{"n_mels": 64, "input": "log_mel", "kernel_size": 3, "stem": "single", "avg_pool_shortcut": false, "optimizer": "nadamw", "grad_clip": 0.5, "batch_size": 128, "warmup_steps": 930, "weight_decay": 0.07}
Rows from block 12, named by matrix and row number. Rows with one number belong to one channel. Each number is 128 + 32 x the weight over the matrix's rms, rounded and kept within 0 to 255. All counts start at 0.
# convs0: first 3x3 conv (model.blocks.12.convs.0.weight, 144x144x3x3), inputs 60-71, a 3x3 kernel for each
# convs1: second 3x3 conv (model.blocks.12.convs.1.weight, 144x144x3x3, transposed), outputs 60-71, a 3x3 kernel for each
convs0.63 [131 130 131 128 126 128 125 123 125 125 123 126 119 116 123 123 123 127 127 127 127 127 128 131 128 131 131 123 124 124 124 126 127 126 127 128 125 124 128 126 125 128 128 127 127 126 127 130 128 128 129 130 127 128 133 131 132 127 126 128 129 128 131 118 120 124 123 126 128 126 126 129 128 123 128 128 125 127 127 129 132 130 132 131 135 132 130 134 129 127 125 124 127 126 125 128 125 125 127 128 123 123 128 126 128 130 130 131]
convs0.64 [ 85 125  99 216 151 155 146 141 119 159 134 116  96 128  64  73 122 153 151 183  88 116 205  76  90 154 127 137 119 158 127 109 131 134  99 120 131 130 149 108 145 158  80 145 169 106 135 121 124 121 146 186 172 157 102 131 140 148  53 108  13  70 131 139 155 115 146 126 112 115 136 118 115 190 142 133 110 113  79 127  95  96  92 106 176 156 144 140 127 132 106 156 166 117 164 171 115 148 120 103 173 174 150 166 126 124 156 173]
convs0.65 [127 123 124 129 125 128 119 122 129 121 129 134 120 129 130 119 126 126 124 129 133 125 133 135 126 134 135 123 125 127 120 122 127 126 126 131 126 126 128 125 126 129 127 128 130 125 126 127 129 129 130 130 127 130 135 133 130 129 128 130 130 124 130 117 121 126 119 123 129 119 128 133 122 119 126 121 125 128 123 127 130 132 136 139 138 134 138 133 127 133 126 127 127 129 129 129 125 127 129 129 126 127 126 126 125 127 128 129]
convs0.66 [121 116 120 128 135 137 123 124 126 118 134 126 127 133 129 117 121 124 128 114 120 127 126 137 117 125 131 119 121 129 113 107 116 129 119 126 115 110 126 111 114 123 119 118 127 122 120 111 120 112 133 125 126 123 125 123 122 128 124 121 134 121 121 120 119 115 130 122 124 122 120 118 117 116 126 122 125 124 130 132 132 123 131 139 132 127 124 132 118 118 131 124 129 133 121 132 125 130 139 131 120 123 135 134 128 133 133 137]
convs0.67 [206 142  84 190 130  97 140 151  81 125 144 190 123 163 177  85 157 187 191 152 140 143 101 209 164  96 132 107 151 132 148 103 138 144 117 158  94  94 110  90 156 122 162 132 141 167 100 146 134 148 104 134  64 116  64 125  88 111 182  77 114 136  89 124 132 152  99 149 140  66 115 125 208 142 187  90  84  99 108 157 116 128 141 156 179  98 125 105 172 100  85 109  66 196 101 145 114 137 164  89  98  95 161 134  93 112 112  76]
convs0.68 [157 160  16 178 120  80 162 129 138 104  51 151 108 119 129 110 137  86 114 145 100  80 154 105 104 166 196  97 102 126 107  89  87  71 152 134 100 137 165 128 105 121 120 179  77 142 149 165 125 158 114 188 182 169 183  86 145  38  80 142 154 173  87 157 104 165  45 114 186 107 111 191  46 132 114 141 136 148  84 193 161 125 108 156 150 101  78 147  94 110 109 130 170 117 172 108 111 199 213 123  90 113 134 190 110 132 176 178]
convs0.69 [127 127 130 132 128 129 123 125 130 124 126 128 121 126 123 115 119 120 130 129 131 128 129 133 129 133 135 120 122 126 124 125 128 128 127 129 123 127 130 126 126 128 125 125 127 124 126 127 128 128 129 129 127 129 132 131 129 132 131 130 130 127 129 118 117 120 121 124 131 124 126 132 126 124 127 126 123 127 128 125 127 131 129 135 137 135 140 135 129 130 125 125 125 128 128 128 127 126 127 126 122 121 128 128 127 127 131 132]
convs0.70 [149 115 154 168 158 152 129 143 113 168 141 112 106 162 199 139 170 219 123 184 172 184 137 110 145 121  53 111 164 172  72 104 118 118 114 123 126  92  81 155 125  98  48 166 118 110 140  86 227  84 173  85 139 141  94 141  70 129  84 121  61 142  77 137 137 154  89 134 136  91 111 103 110 142  57  95  93  91  97 118 131 139  81  88 126 105  88  96  87 111 107 156 158 176  98  50 136 144  13 112 117 163 100 148 130 120 156 127]
convs0.71 [115 140 130 123 165 159 132 100  94 112 170 102 162 119 147 173 147  88 145 135 113 104 106 153 103 184  81 119 123  38 156 166 161 106 142 121 129 140 164 128  66 148 164  68 113  90 167 219 150 186 124  62 121 105 148 131 178 165 165 126 123  92 194  79 108 185  86 120 125 111 117 108  97 175 107 161 158  64 111  71 133 175  43 139 134  80 108 138 124 139 104 153  73  52 191 103  76 147 115 179 158  68 174 153 153 100 163 183]
convs0.72 [103 104  94 120 109  68 128 153  95 150 117 155 155 146 147 136 194 169 125 167 191  80 117 106 102  87 199 159 185 176 112  97 122 141 149 145 109  70  91 147  74  67 168 109 103 167 120 136 121 137 138 122 102 148 107 106  63 156  53 114 148  45  90 149 153 134 172 111 160 108  99 136 146 136  81 102 111  67 119 132 190 127 105 123 134  42  16 189 109  59  86 198  51 130  91  46 110 120  62 164 113 134  87 155 100 112 137 177]
convs0.73 [127 127 125 142 131 138 127 125 131 125 119 131 107 114 111 122 116 108 128 130 131 128 131 132 140 132 137 103 112 115 106 114 127 116 118 124 123 121 131 119 114 134 126 125 133 129 126 111 121 125 124 124 127 132 133 141 140 130 140 124 130 130 125 123 111 106 104 108 122 106 112 126 126 125 131 129 120 124 128 131 122 134 138 131 132 136 141 135 124 136 133 133 131 130 131 124 134 133 129 129 123 116 134 127 121 131 140 133]
convs0.74 [129 130 130 128 129 129 130 129 127 123 124 124 123 124 130 124 125 126 129 130 127 128 127 127 128 128 130 126 124 126 125 123 125 128 126 123 130 130 132 130 128 126 128 125 129 131 131 131 128 129 129 127 129 129 129 130 132 130 132 131 126 130 131 124 125 126 120 122 122 124 122 121 125 124 125 130 126 124 126 126 131 129 128 130 127 126 128 129 128 128 127 127 127 128 127 127 129 129 129 128 127 127 127 124 127 125 126 127]
convs0.75 [ 88  62 144 186 125 175 196 114 164  90  54 140  54 103 117  59  59 166 127  94 185  88 138 110 120 118 167  67 116 107 190 122 159 132 118 157 159 154 147 179 143 156 123  90 120  71 105 123 128 110 147 190 172 146 167 121 147 106 155 202  65 127 162  89  88  38  78 110  96  66  87 185 152 114 141  99 126 126 145 208 181  94 117 105 114 144  85 111 138 127 146 138 121 150 156 163 145 164 137 165 130 148 150 159 155  84 152 130]
convs0.76 [126 129  84 138 127 116 106 149  93 155 125 157 130 126 139 149 142 205 140 198 154 113 124  78 154 143 138 144 180 161 112 104 127 167 132 116 140  70 123 177 124  90 115  93 124 169 131 169  97 154 139 128  85 166 115  29  86 131 104  80  77  33 115 163 154 154 126 147 152 112  97  90 142 107 134  88 100  81 122 115 139 136 100  97 154  68 105 143 100 113 161 156  88 147 131  91 142 141  57 140 138 123  98 115 117 116 127 174]
convs0.77 [132 128 126 126 131 131 126 130 133 121 127 130 117 128 135 117 123 121 129 129 133 129 129 132 131 133 131 125 128 130 124 122 125 127 122 120 131 128 129 131 123 129 133 131 131 122 128 124 129 124 124 132 133 132 132 135 137 127 134 137 124 132 134 117 130 133 124 130 130 122 126 123 126 123 128 124 124 124 131 126 125 132 136 136 141 133 135 132 132 132 125 125 128 127 125 122 127 120 122 124 128 132 128 131 130 121 123 124]
convs1.63 [128 128 131 128 129 130 131 130 130 127 126 126 122 123 121 128 127 127 127 127 126 129 126 125 131 129 128 130 130 126 126 126 125 128 130 128 128 127 126 127 128 127 127 127 130 125 125 126 120 121 118 123 121 124 122 125 128 127 130 130 129 129 129 128 129 129 127 127 126 130 134 131 134 133 130 129 127 126 125 124 123 129 127 131 126 126 127 123 124 128 126 130 128 129 128 125 130 129 125 126 127 127 127 129 127 127 126 123]
convs1.64 [ 48 123 135 119 124 106 112 122  84  81  85  83 100  82 118 131 112 163  95 157  88 149 111 135 148 140 124 101  65 105  37 131 108 157 129 145  89  98  64  51  30  13  60  81 136  85  98  61  96 109  36  43  89 106 116  67  81 112  74  97 112 102 114 125 110 131 110 157 118 145 152 183 151 105  95 134  82  67  47  92 103 127  93 103  81 100  88  87 124 185  93 143 113 150  88 100  92 127 102  93 115  60 132 116  89 121 156 113]
convs1.65 [126 126 131 123 127 130 126 128 134 127 125 124 129 128 126 129 128 126 130 131 127 131 131 127 131 129 125 125 127 122 129 127 127 129 131 130 122 122 125 124 127 130 125 126 128 121 123 121 123 128 121 127 129 127 129 128 130 129 131 129 128 129 125 128 127 124 131 128 124 131 131 128 129 129 128 131 131 127 128 124 122 123 123 123 124 124 122 126 126 123 123 127 125 128 127 127 128 129 128 126 127 124 125 131 131 125 128 128]
convs1.66 [125 131 132 121 130 136 125 122 131 132 118 116 127 124 117 132 124 121 129 123 123 127 124 121 128 127 115 127 132 126 132 132 130 125 128 125 132 131 122 127 127 123 128 125 126 116 128 123 126 124 127 127 125 117 123 122 120 132 122 133 143 134 132 130 128 127 131 135 126 127 132 125 129 128 119 127 118 115 133 122 118 127 130 125 125 123 122 128 122 122 124 126 124 132 132 127 125 128 124 130 133 141 120 124 124 125 123 128]
convs1.67 [117 179  56 129 154 130  87 105 123  89 115 118  69 132 135  64 107 149 125 197 165 127 112 144  48 175 176 154 133  24 159 163 117 204 212  75 172 164  44 132 133  91 178 145 130 109 166 104 149 141 123 120 136 206 159 132 151 112 180  73 156 102 111 106 147  14 156 196 149  62  96  33 203 209  94 139 115  74 194 129 175 202 121 133 152 142 179 117 142  80 167 217 172 179 106 128 133 113 146 116 175 206  99  41 108 121 215  91]
convs1.68 [104  67 143  98 102 148 123 135 117 108 112  44 202  83 197 116 145 124 176  41 167  43 133 120 132  30 195 218 230 216 153 165 116 139 144 112  75 148  94 122 130 106  90  90  97  98 112 167 152 138 174 120  75  67  99 134 123 130 104  63 105  82  97  75 115  89 129 226 113  76 105  93  88  54 135 193 130 112 206  98 171 112 135 135 181 146  67 153 108 146 227  22 236  36 157  59 170  72 146 255 139 221  82 114  93 169  93  97]
convs1.69 [128 128 131 126 129 134 126 127 129 126 125 125 130 126 125 130 128 127 130 129 124 130 128 125 130 128 125 128 127 125 127 127 126 128 130 129 125 125 127 124 125 126 125 127 130 124 124 120 124 125 121 130 131 128 126 128 131 128 129 130 130 132 132 130 128 126 131 131 128 134 133 129 132 130 130 132 127 124 128 125 125 125 126 124 126 124 122 126 126 126 126 127 124 128 126 125 126 124 126 126 127 127 127 127 128 127 129 129]
convs1.70 [141  94  48 136 113  50 115  80  28  93 134 125 133 109 160  86  83 127 154 154 145 148 180 147 140 176 156 135 107 162 135 124 128 119  88 122 113 124 130 159 165 156 136 139 128 121 130 123 115 113 176 112 130 139 136 236 152 157 155 156 117 118  96 130 104 121 112  93  96 113 102 123 177 154 120 171 147 113 148 137 127 117 125 128 153 168  92 200 167 154 126 167 154 118 190 114 145 153 147 124 167 208 101 149 166 135 108 139]
convs1.71 [165  34 170 139  55  93 154 113 146 208  94 162 161 168 133 213 124 145 136 209  51 165 168 133 124 207 144  53 113 108 117 118 134  26 122  96 101  93 168 135 107 179 160 114 206 145 134  84 133 126  96 172 199  85 139  88 250 199 110 183 211  61 186  44 133  84  94 128 113  64 207  68  80 114 181  82 162 254 185 174 191 138 103 132 169 148 133  67 132 123  84 192 113 150 126 174 136 190 129 172 142 113 179  86 183 127 159 102]
convs1.72 [154 137  54 148 108  13 143 106  42 148 114 135 149 121 137  56  90 138 191 165 127 132 229 175 140 191 156  79 111  96  91 130  90  92 130 108 136 133  97 146 150 139 134 130 132 116 121 114 140 112 156 132 113 152 173 161 129 143 156 108 147 106  83 129 113  81 148 132 113 112  89 115 187 163 115 145 159 104 159 130 112 116 110 105 183 120 120 174 159 122 152 169 153 107 174 124  90 131 143 126 143 193 102 135 160 136 138 156]
convs1.73 [123 129 125 123 129 128 127 126 130 118 112 116 128 129 121 124 122 124 129 126 112 135 133 117 134 136 130 119 126 123 122 131 131 137 136 134 111 115 121 117 111 124 121 122 125 118 121 115 121 129 132 131 136 130 124 132 133 120 126 122 123 125 126 125 125 127 139 133 135 133 135 133 119 123 130 122 119 128 113 117 115 126 123 120 125 124 118 133 132 122 130 128 129 127 124 129 135 130 134 119 122 124 132 128 114 135 137 131]
convs1.74 [134 131 132 127 127 132 126 129 131 128 128 127 125 127 124 127 127 126 129 131 130 128 130 129 129 129 128 124 126 123 131 131 129 130 129 127 128 126 126 127 129 126 128 125 128 129 128 127 129 130 130 127 129 130 127 127 126 125 124 125 126 126 128 128 131 128 131 131 130 130 130 127 124 128 128 125 128 128 127 128 128 126 127 126 128 127 128 128 128 127 125 126 126 129 126 130 128 128 128 127 127 126 128 131 130 128 129 130]
convs1.75 [130 166 178 104 135 146 140 121 164  86 105 101 118 104 129 145 131 120 120  85 104  97 102  59 120 113 123  52  90  75 130  96 147 130 146 134  72  50  71  70  41 123  77 115 137  79 113  28  64 109  86  82 149 187 106 112  81  89 119 140 111 123 167 130 106  39 178 176 145 159 216 144 127 104 126  61  45  68  43  83 101 134 102  87 119  97  71 115 152 133 123 132 106  92  81 116  54  79 115 102  60  58  57  99  70 106  73 136]
convs1.76 [132 145  91 124  86  57 116  82  33 124 131 119 151 136 138  88 104 132 161 187 105 135 173 164 120 169 142  57  98  90 105 103  90 102 104  79 118 106 102 148 144 136 145 132 133 121 109 130 109 110 157 116 106 175 157 158 131 129 174 125 142 109  94 108 126  77 136 114  82 113  97  72 184 141 123 163 146 115 148 106 123 120 126 125 184 134 135 175 172 118 148 185 142 117 159 121 105 152 119 134 129 174 131 126 196 120 150 131]
convs1.77 [127 126 131 126 127 134 126 129 130 130 129 127 129 128 128 127 131 129 130 130 126 132 132 128 127 127 128 128 123 128 128 128 127 129 126 129 125 128 127 124 124 126 125 126 127 126 126 122 122 127 127 128 127 126 131 130 127 124 127 125 127 130 128 130 127 126 127 132 126 132 131 129 129 125 129 133 130 127 130 125 126 128 132 128 122 124 123 129 131 128 127 128 128 131 130 127 125 126 130 124 125 125 131 127 130 129 130 132]