config.yaml
arch: "resnet"
model: "sound classifier"
dataset: "acted Russian speech (Dusha)"
train_examples: 26041
n_mels: 64
hop_length: 320
input: "log_mel"
spec_augment: true
win_length: 512
targets: ["emotion"]
num_classes: 4
norm: "batchnorm"
activation: "relu6"
depths: [4, 9, 4]
kernel_size: 3
stem: "single"
avg_pool_shortcut: false
widths: [96, 144, 208]
loss: "cross_entropy"
init: "trunc_normal_002"
residual_init: "none"
optimizer: "nadamw"
lr: 0.0042
beta1: 0.95
beta2: 0.99
eps: 1e-10
grad_clip: 0.5
steps: 18700
batch_size: 128
epochs: 91.9
lr_schedule: "linear"
final_lr_fraction: 0
warmup_steps: 930
weight_decay: 0.07
Rows from block 13 of a small sound classifier, named by matrix and row number. Rows with one number belong to one channel. Each number is 128 + 24 x the weight over its row's rms, rounded and kept within 0 to 255. All counts start at 0. After the name is the row's rms in percent of the matrix's.
After each channel's rows are labels from the 100 clips, of 14976, where the channel reaches its highest value: "top examples" is what is common among them. Only what is clearly more common there than usual is listed. The data: acted Russian speech (Dusha). In brackets: how many of the 100, against the usual share in percent.
# convs0: first 3x3 conv, stride 2 (model.blocks.13.convs.0.weight, 208x144x3x3, each kernel summed), inputs 0-71
# convs1: second 3x3 conv (model.blocks.13.convs.1.weight, 208x208x3x3, transposed, each kernel summed), outputs 0-69

convs0.147 106 [108 108 164 130 127 122 142 176 139 135 121 108 140 147 151 143 115 136 149  99 139 106 144 119 130 116  88 145 136 127  57 155  83 139 114 146 117 162 133 117  91 141 129 118 122 130 147 155 146 109 163  79 127  93 124 106 103 133  62 145  75 138 107 142 112 132 149  88 138 147  88 121]
convs1.147 110 [131 128  84 171 142 121 157 119  93 137 112 122 127 103 145 119 119  95 164 109 117 110 123 112 104 112  97 111 125 100 120  99 146 138 126 113 128 163 100  93 188 109 117 136  90 125  68 125 134 155 109 130 109 107 135 120 149 108 154  85 106 126 128 123 129 103 144 140 153 125]
top examples: emotion: angry (50 vs 18.1)

convs0.85 100 [138 148 140 174 126 129 134 121 110  96 140 169 116 127 119 106 128 107 142 154 124 167 113 131 130 115 101 137 127 122 126 130 153 121 167 132 113 117  69 120 116 126 136 132 168 119 106 109  96 120  98 116 145  74 174 127 149 124 152 149 154 124 136  89 135 136 156 110  96 109 173  77]
convs1.85 091 [172  86 154 164 121 144  84 130 149 134 137 159 188 114 159 109 165 152 180 166 127 151 118  98 104 118 142  91 103 108 110 152 149 155 151 104 128 112 201 156 126 116 126 136 155 112 147 129 136 115 129 118  86 153 130 152 141 166 155 117 153 127 136 165 131 175  84 152 119 116]
top examples: emotion: angry (47 vs 18.1)

convs0.51 102 [133 145 125 122  81 146  85 121 115 189 124 108 109 136  93 105 144 136 148 105 158  83 135 132 141 112 117 127 126 164 158 147  85 140 139 150 119 123 156  99 118 127 108 139 170 132 162 133 127  79 145 112 175 119  96  87 117 133 145  96 114 112 129 121 153 128 101 139 132 154 113  82]
convs1.51 101 [159 100 141 150  95 129  93 153  92 150 128 127 159 138 138 134 140 104 173 133 132 133 103  84 133 120 115 141 103  99 105 124 109 124 145 106  89 151 167 114 116 147 140 107 126 134 123 105 132 117 118 158 138 117  82 129  73 131  95 113 137 139 135 107  85 141 109 104 121  81]
top examples: emotion: angry (76 vs 18.1)

convs0.50 092 [149 140 117 166 129 104 142 106 141 111 135 129 102 113 135 155 142  98 130  97 112  60 121 158 112 122 153 132 105 140 155 129  90 159 156 141 119 108 160 122 138 110 115 114 151 164 158 155 130 132 191 165 119 166 123 138  99 163  92 142 144 103 135  58 138 153 148  77 141 121  91 118]
convs1.50 099 [123 149 122 129 121 124  95  99 144 102 100 145 145 131 143  99 103 158 130 118 141 125 134  84  99 135 131  93  99 133 154 147 113  83 121  99  85 103 123 105 112 131  90 122 157 122 112 122  86 152 105 127  86 122 115 192 140 112 133 112 133 123 190 141 104 126  87 123 139 111]
top examples: emotion: angry (42 vs 18.1)

convs0.149 096 [123 120 122 100 154 114 126 106 108 119 144 139 118 108  92 100 143  96 116 134  97  94  95 113 137 108 117 131 165 109  83 149 129 104 137 116 108 143  90 152 116  79 126  77 164 115 145 145 123 136  90 111 140 142  99 128 136 138 132  96 105 131 105 117 163 124 161 109 118  96 155  59]
convs1.149 102 [154 119 134 137 166 180 131 128  91 106 164 129 149 149 110 102 166 107 130 176 145 110 117 125  82  95 174  85 122 117 158 158 143 113 126 110 133 148 138  77  98 134 109 123 135 123 142 103 108 100 124 110  85 136 122 134  74 148  98 150 173 155 156 119  85 119 115  96  75 132]
top examples: emotion: positive (40 vs 18.7)

convs0.185 112 [140  93 102 154 137 105 107 102 130 139 140 141  79 102 124 117 134 139  98 112 144 152  70 145 147 131 100  90 143 104  53 131 123  68  82 144 135 127 137 112  94 102 146  62 128 104 154 156 102 158 103  99 173 112 108 114 108 114 127 114 149 122 108 116 139 141  83 114 111 137 113 110]
convs1.185 098 [120 112 128 118 139 142 120 149  80 109 137 117 162  91 111 114 128 119 125 148 151 154  95  95 113 128 159 122 101 136 108  80 103  84 133 104 111 118 112 115  82 167 155  58  61 129 146  99 133  99 108  76 138 114 143 117 106  79 114 106 162 155 122 121 139 107  97  87  99 100]
top examples: emotion: angry (39 vs 18.1)

convs0.19 095 [132 102 123 169 119 116 117 131 170 140 141 125 108 120 144  99 122 109 132 104  92 128 132  86  86 154 125 141 112  98 159  97 103 168 155 112 164 138 115 122 105 108 141 150  85 107 103  92 163 120 103  94 130  92 188  93 134 124 133 125  73 129 109 143 130 108 121 142  94 127 104 156]
convs1.19 095 [125  57 139 115 117 118 119 105 152 142  91 137  99 118 116 129 106 119 125 101 114 114  82 112 141  95 101 123  99 101 105 152 158 142 135 131 113  82  82 121 139 133 107 165 152 120 127 112 128 129  39 159 105 104 148 142 142 125  92 110  79 130  99 127  88 132 111 110 115 140]
top examples: emotion: neutral (60 vs 35.5)

convs0.141 111 [114 103 143 153 159 148 146  85 114 120 115 158 112  97 158 114 128 146 151 131 131 114  96 166 167 154 124 107 144 116  94 148 149 103 122 116 167 162 107 160 110  91 113  82 127 148 141 133  91 108 110 122 154 139 137 119 158 165 160 122  98 101 141 100 171 121  51 145 115 128 147 107]
convs1.141 094 [110 155 113 152 152 145 154 127  84 119 172 132 102 183 118 114 187 110 128 126 172 101 136 153 105 101 217 116 107 116 154 149 140 127 136 109 147 126 125 114 120 143 127 133 134 103 146 140 116 113 119 135 103 104 141 153 111 109 128 122 179 160 124 130 104 123 136 117  74 157]
top examples: emotion: neutral (75 vs 35.5)

convs0.81 103 [127 151 106 120 177 146 136 120 130 160 123 147 135  73 163 104 118 169 151 157 132 132 117 145 140 139 143  85 138 135 162 136 167 157  74 116 171 160 139 146 124  95 127 114 109 156 128 145 129 115 176 129  98 119 104 172 123 131 180  97 112 108 133 139 127 131 105 184 155 111 142  98]
convs1.81 095 [136  84  98 125 139 140 136 129 126 115 159 123 121 165 131 135 144 115 115 138 158  88 139 109 132  91 169  91 117  79 164 127 119 123 118 121 124 163 170  83 120 142 148 124 144 117 126 104  84 131 102 151 119  82 150 157 101 124 138 113 157 142 101 126  76 115 147 141  63 154]
top examples: emotion: neutral (60 vs 35.5)

convs0.203 076 [139  93 127 128 102 163 122 121 119  97 137 157  86 150  98 140 137 102 104 110 120 110 125 117 163 107 146 135 135 126 151 162 132  86 127 157 135 140 127 167  81 114 119 155 131 152 156 141 116 131 132 132 152 118 150 145 116 160  90 135 172 145 106 103 135 167 121 113 132  68 154 112]
convs1.203 120 [104 117 136 121  99 157 149  86 138 137 140 133 141 145 135 111  97  89  97 121 106 136 165 144  99 151 111 117 129 124 156 129 133 115 102 131 143 134 148 134 121 139 162 145 147 132 141 142 149 114 134 160 104 152 102  76 118 167 140 124 106  62 112 122  96  97 135 133 133  95]
top examples: emotion: sad (67 vs 27.7)

convs0.29 099 [154 116 124 134 157  87 137 117 129 166 153 116 130 104  90 135 124 104 128 127  84 122  83 133 143 120 113 120 110 119 116 115  99 127 162 130 126 119 144 111 145 126 137  72 154 146 153 131 145 120 101 111 153 140 123 111 152 181 157 108  87 144 151 100 103 181  89 113 115 130 134 128]
convs1.29 103 [176 120 145 153 101 120 112 137 147 137 111 162 178 132 117 170 135 110 172 140 173 138 115 109 104 138 140 119  88 117 157 143 110 101 176 101 125 114 161 130  86 124 156 122 124 145 132 135 125 110 123 106  91 138 109 169 139 106 135 146 139 122 162 143 107 167 104 111 105 124]
top examples: emotion: angry (39 vs 18.1)

convs0.171 094 [118 152 109 134 100  69 154 143 131 148 139 149 137 193 137 111 124 121 139 152 129 122 181 129 116 135 137 151 106 159  92 114 121 179 140 137 153 119 134 161 124 164 123 130 169 118 105 151 133  89 134 124  82 115 166  84 120  86 172 142 129 119 118 125  85 160 100  82 130 119  87 129]
convs1.171 085 [134 121 145 145 126 109  91 100 128 130 108 132 151 116  79 123  88 118 132 112 145 132 147 112 141 108 135 134 105  94 117 139 106 164 147 124 100  96 120  96 105 105 148 104 120 142 150 100 131 139 108 124 141 111  77 108 177 141  90  99 144 105 122 137  92 131 139  92 122 112]
top examples: emotion: positive (72 vs 18.7)

convs0.15 111 [165 176 142 119 134 147 120 186 154 161 132 135 164 192 127 109 125 153 147 114 147  95 137 128 146 155 145 108 148 139 152 123 102 129 104 122 115 158 146 101 115 136 115 155 142 147 100 127 166 102 154 131 135 119 147 114 123 140 155 155 145 145 137  93 130 167 136 150 158 161 124 174]
convs1.15 110 [127 131 151 139 140 138 104 153 112 152 148 172 159 147 134 132 157 139 139 173 128 166 109 112 107 135  88 148  90 133  96  89 139 157 132 156 110 143 181 131 116  92 163 173 105 129 114 136 147 133 130 176 157 126 126 105 133 154 109 124 125 149 140 146  76 113  88 142 137 116]
top examples: emotion: positive (53 vs 18.7)

convs0.64 096 [109 142 130 162  93 130 109 145  86  74 147 124  98 109 136  98 112 140 209  88 122 128  82 109 131  97 100 123 114 146 140 148 105 151 117 101  99 106 122 118 124 160 165 142 123 143 122 118  89  98 189 123 129  86 101 117 113 137 149 111 161 143 145 161 138 157  90 143 123 155 154 112]
convs1.64 101 [ 79  98 131 147 130  94 109 118 172 132 138  90  78 117  88  99  98 129 124  74  81 110 104 146 141 133 135 156 150  91 133  98 108 136  79 150  98 116  85 127 144 152 133 148 126 150 176 150 144 127  95 133 140 124 144 118 118 100  87 121 131 130  98 139  99  98 113 105 107 138]
top examples: emotion: positive (49 vs 18.7)

convs0.143 106 [152 128 120 156 126  91 117 113 126 174 163 128 104 131 117 154 150 131  96  85 146 128 100 139 153 183 109 106 155 117  63 146 133  78 115 166 131 108 131 148  90 111 148  53 120 128 173 164 108 137 109 118 146 152 118  87 114 149 125  99 140 143  89 109 138 150  84 109 125 123  92  92]
convs1.143 112 [131 115 147 128 168 141 117 145  87 126 145 110 173 118 103 139 117 126 137 151 143 146 109  95 119 124 137 136 116 113 146 106  93  92 134 120  98 108 147 109 105 137 155  84  86 130 108 104 103 107 117  86 143 120 107 120 147 109 109 105 145 142 148 129 112  97 115  94  92 108]
top examples: emotion: angry (42 vs 18.1)

convs0.104 102 [126  91 142  80 119 108 125 119  96  72 133 113 146  95 166  97 113 128 151 120 105 159 120 108 106 150 140 130 117  75  95 137 107 129 127  75 125 129  95 119 108 108 120  97 118 116 119 177 129 120 127 156 145  90  85 107 120 108 129 147  65 126 146 115 119 111 109 116 136  56 137 145]
convs1.104 095 [160 109 129 125 104 135 151 142 150 103 109 177 131  94 138 183 157 153 126 171 112 154 138 148 154 133 162  93 125 142 103 135 118 119 107 128 161 128  85 109 120 186 134 125 108 124 156 124  90 106 129  75 112 146 124 171 123 119 162 145 143 160 118 118 156 139 129 161 138 160]
top examples: emotion: positive (44 vs 18.7)

convs0.14 106 [142 131 152 161 152 125 145  76  95 126 119 176 119 121 136  89 154 143 128 132 124 145  82 136 178 100  83 106 149 115  75 122 126 135 162 126 135 152 102 121 121 134 115  73 140 136 123 147 101  91 110 134 147  95 142  88 151 138 170 152 140 147 134 110 156 120 106 103 112 104 156 143]
convs1.14 090 [126 101 141  96 122 164 108 111 111 169 138 127 186 122  99 100  72 158 139 107 140 133 165 120 128 140 152 110 103 155 145 106  95 112 141 157 107 113  92 100  94 122 150 131  71 138 144 130 144 153 105  90  73 126 174 142 125 112 107 127 144 114 150 112  99 117 155 108  98  93]
top examples: emotion: angry (40 vs 18.1)

convs0.77 105 [101 119 144 110  94 112  79 144 141 112 179 128 151 154 140 105 156 132 148 137 115  99 139 117 135 124 114 144 132 151  92  60 129 116 104 148  89  89 122 143 141 127 170 141  84  96 101 171  81 143 142 104 111 135 128  99 127  97 119  78 139 130 121  87 156 140 125 111 114 169 131 116]
convs1.77 109 [136 152 150  96 167 103 144 138  91 121  82 135 120 161  81 163 112 101 130 123 140 158 147 128 135 155 114 135 125 122 127 149  96 142 163 135 150 109  81  93  82 133 120 162 112 112 129 127 156  97 105 117 106 142 129 146 118  96  86 152  85 124 159 119 148 180 139  75  91 143]
top examples: emotion: sad (57 vs 27.7)

convs0.62 109 [152 121 134 150 176  65 105 108  78 114 112  97 121 128  85  87 114 149 119 106  95 118 106 134 145 138 146 146 108 127 109 103 119 143 169 120 137 136 140 107 107 143 134 145 101 127 138 141 110  91 113 134 155 154 169 187  69 134 134 143  82 140 173 117  94 104 113 160  86 137 128 121]
convs1.62 101 [110  88 109 153 164  88 108 126  88 112 128  74  80 150 115 127 123 113 146  94 130  99 124 128 115 107 109 151 158  98 117 159 125 103 124 114 114 159  63 113 142 140 120 102 126 114 162  96 107 153  80 134 127  98 127 138 111 165 129 117 103 119 134 134 111 115 152 114 105 160]
top examples: emotion: neutral (66 vs 35.5)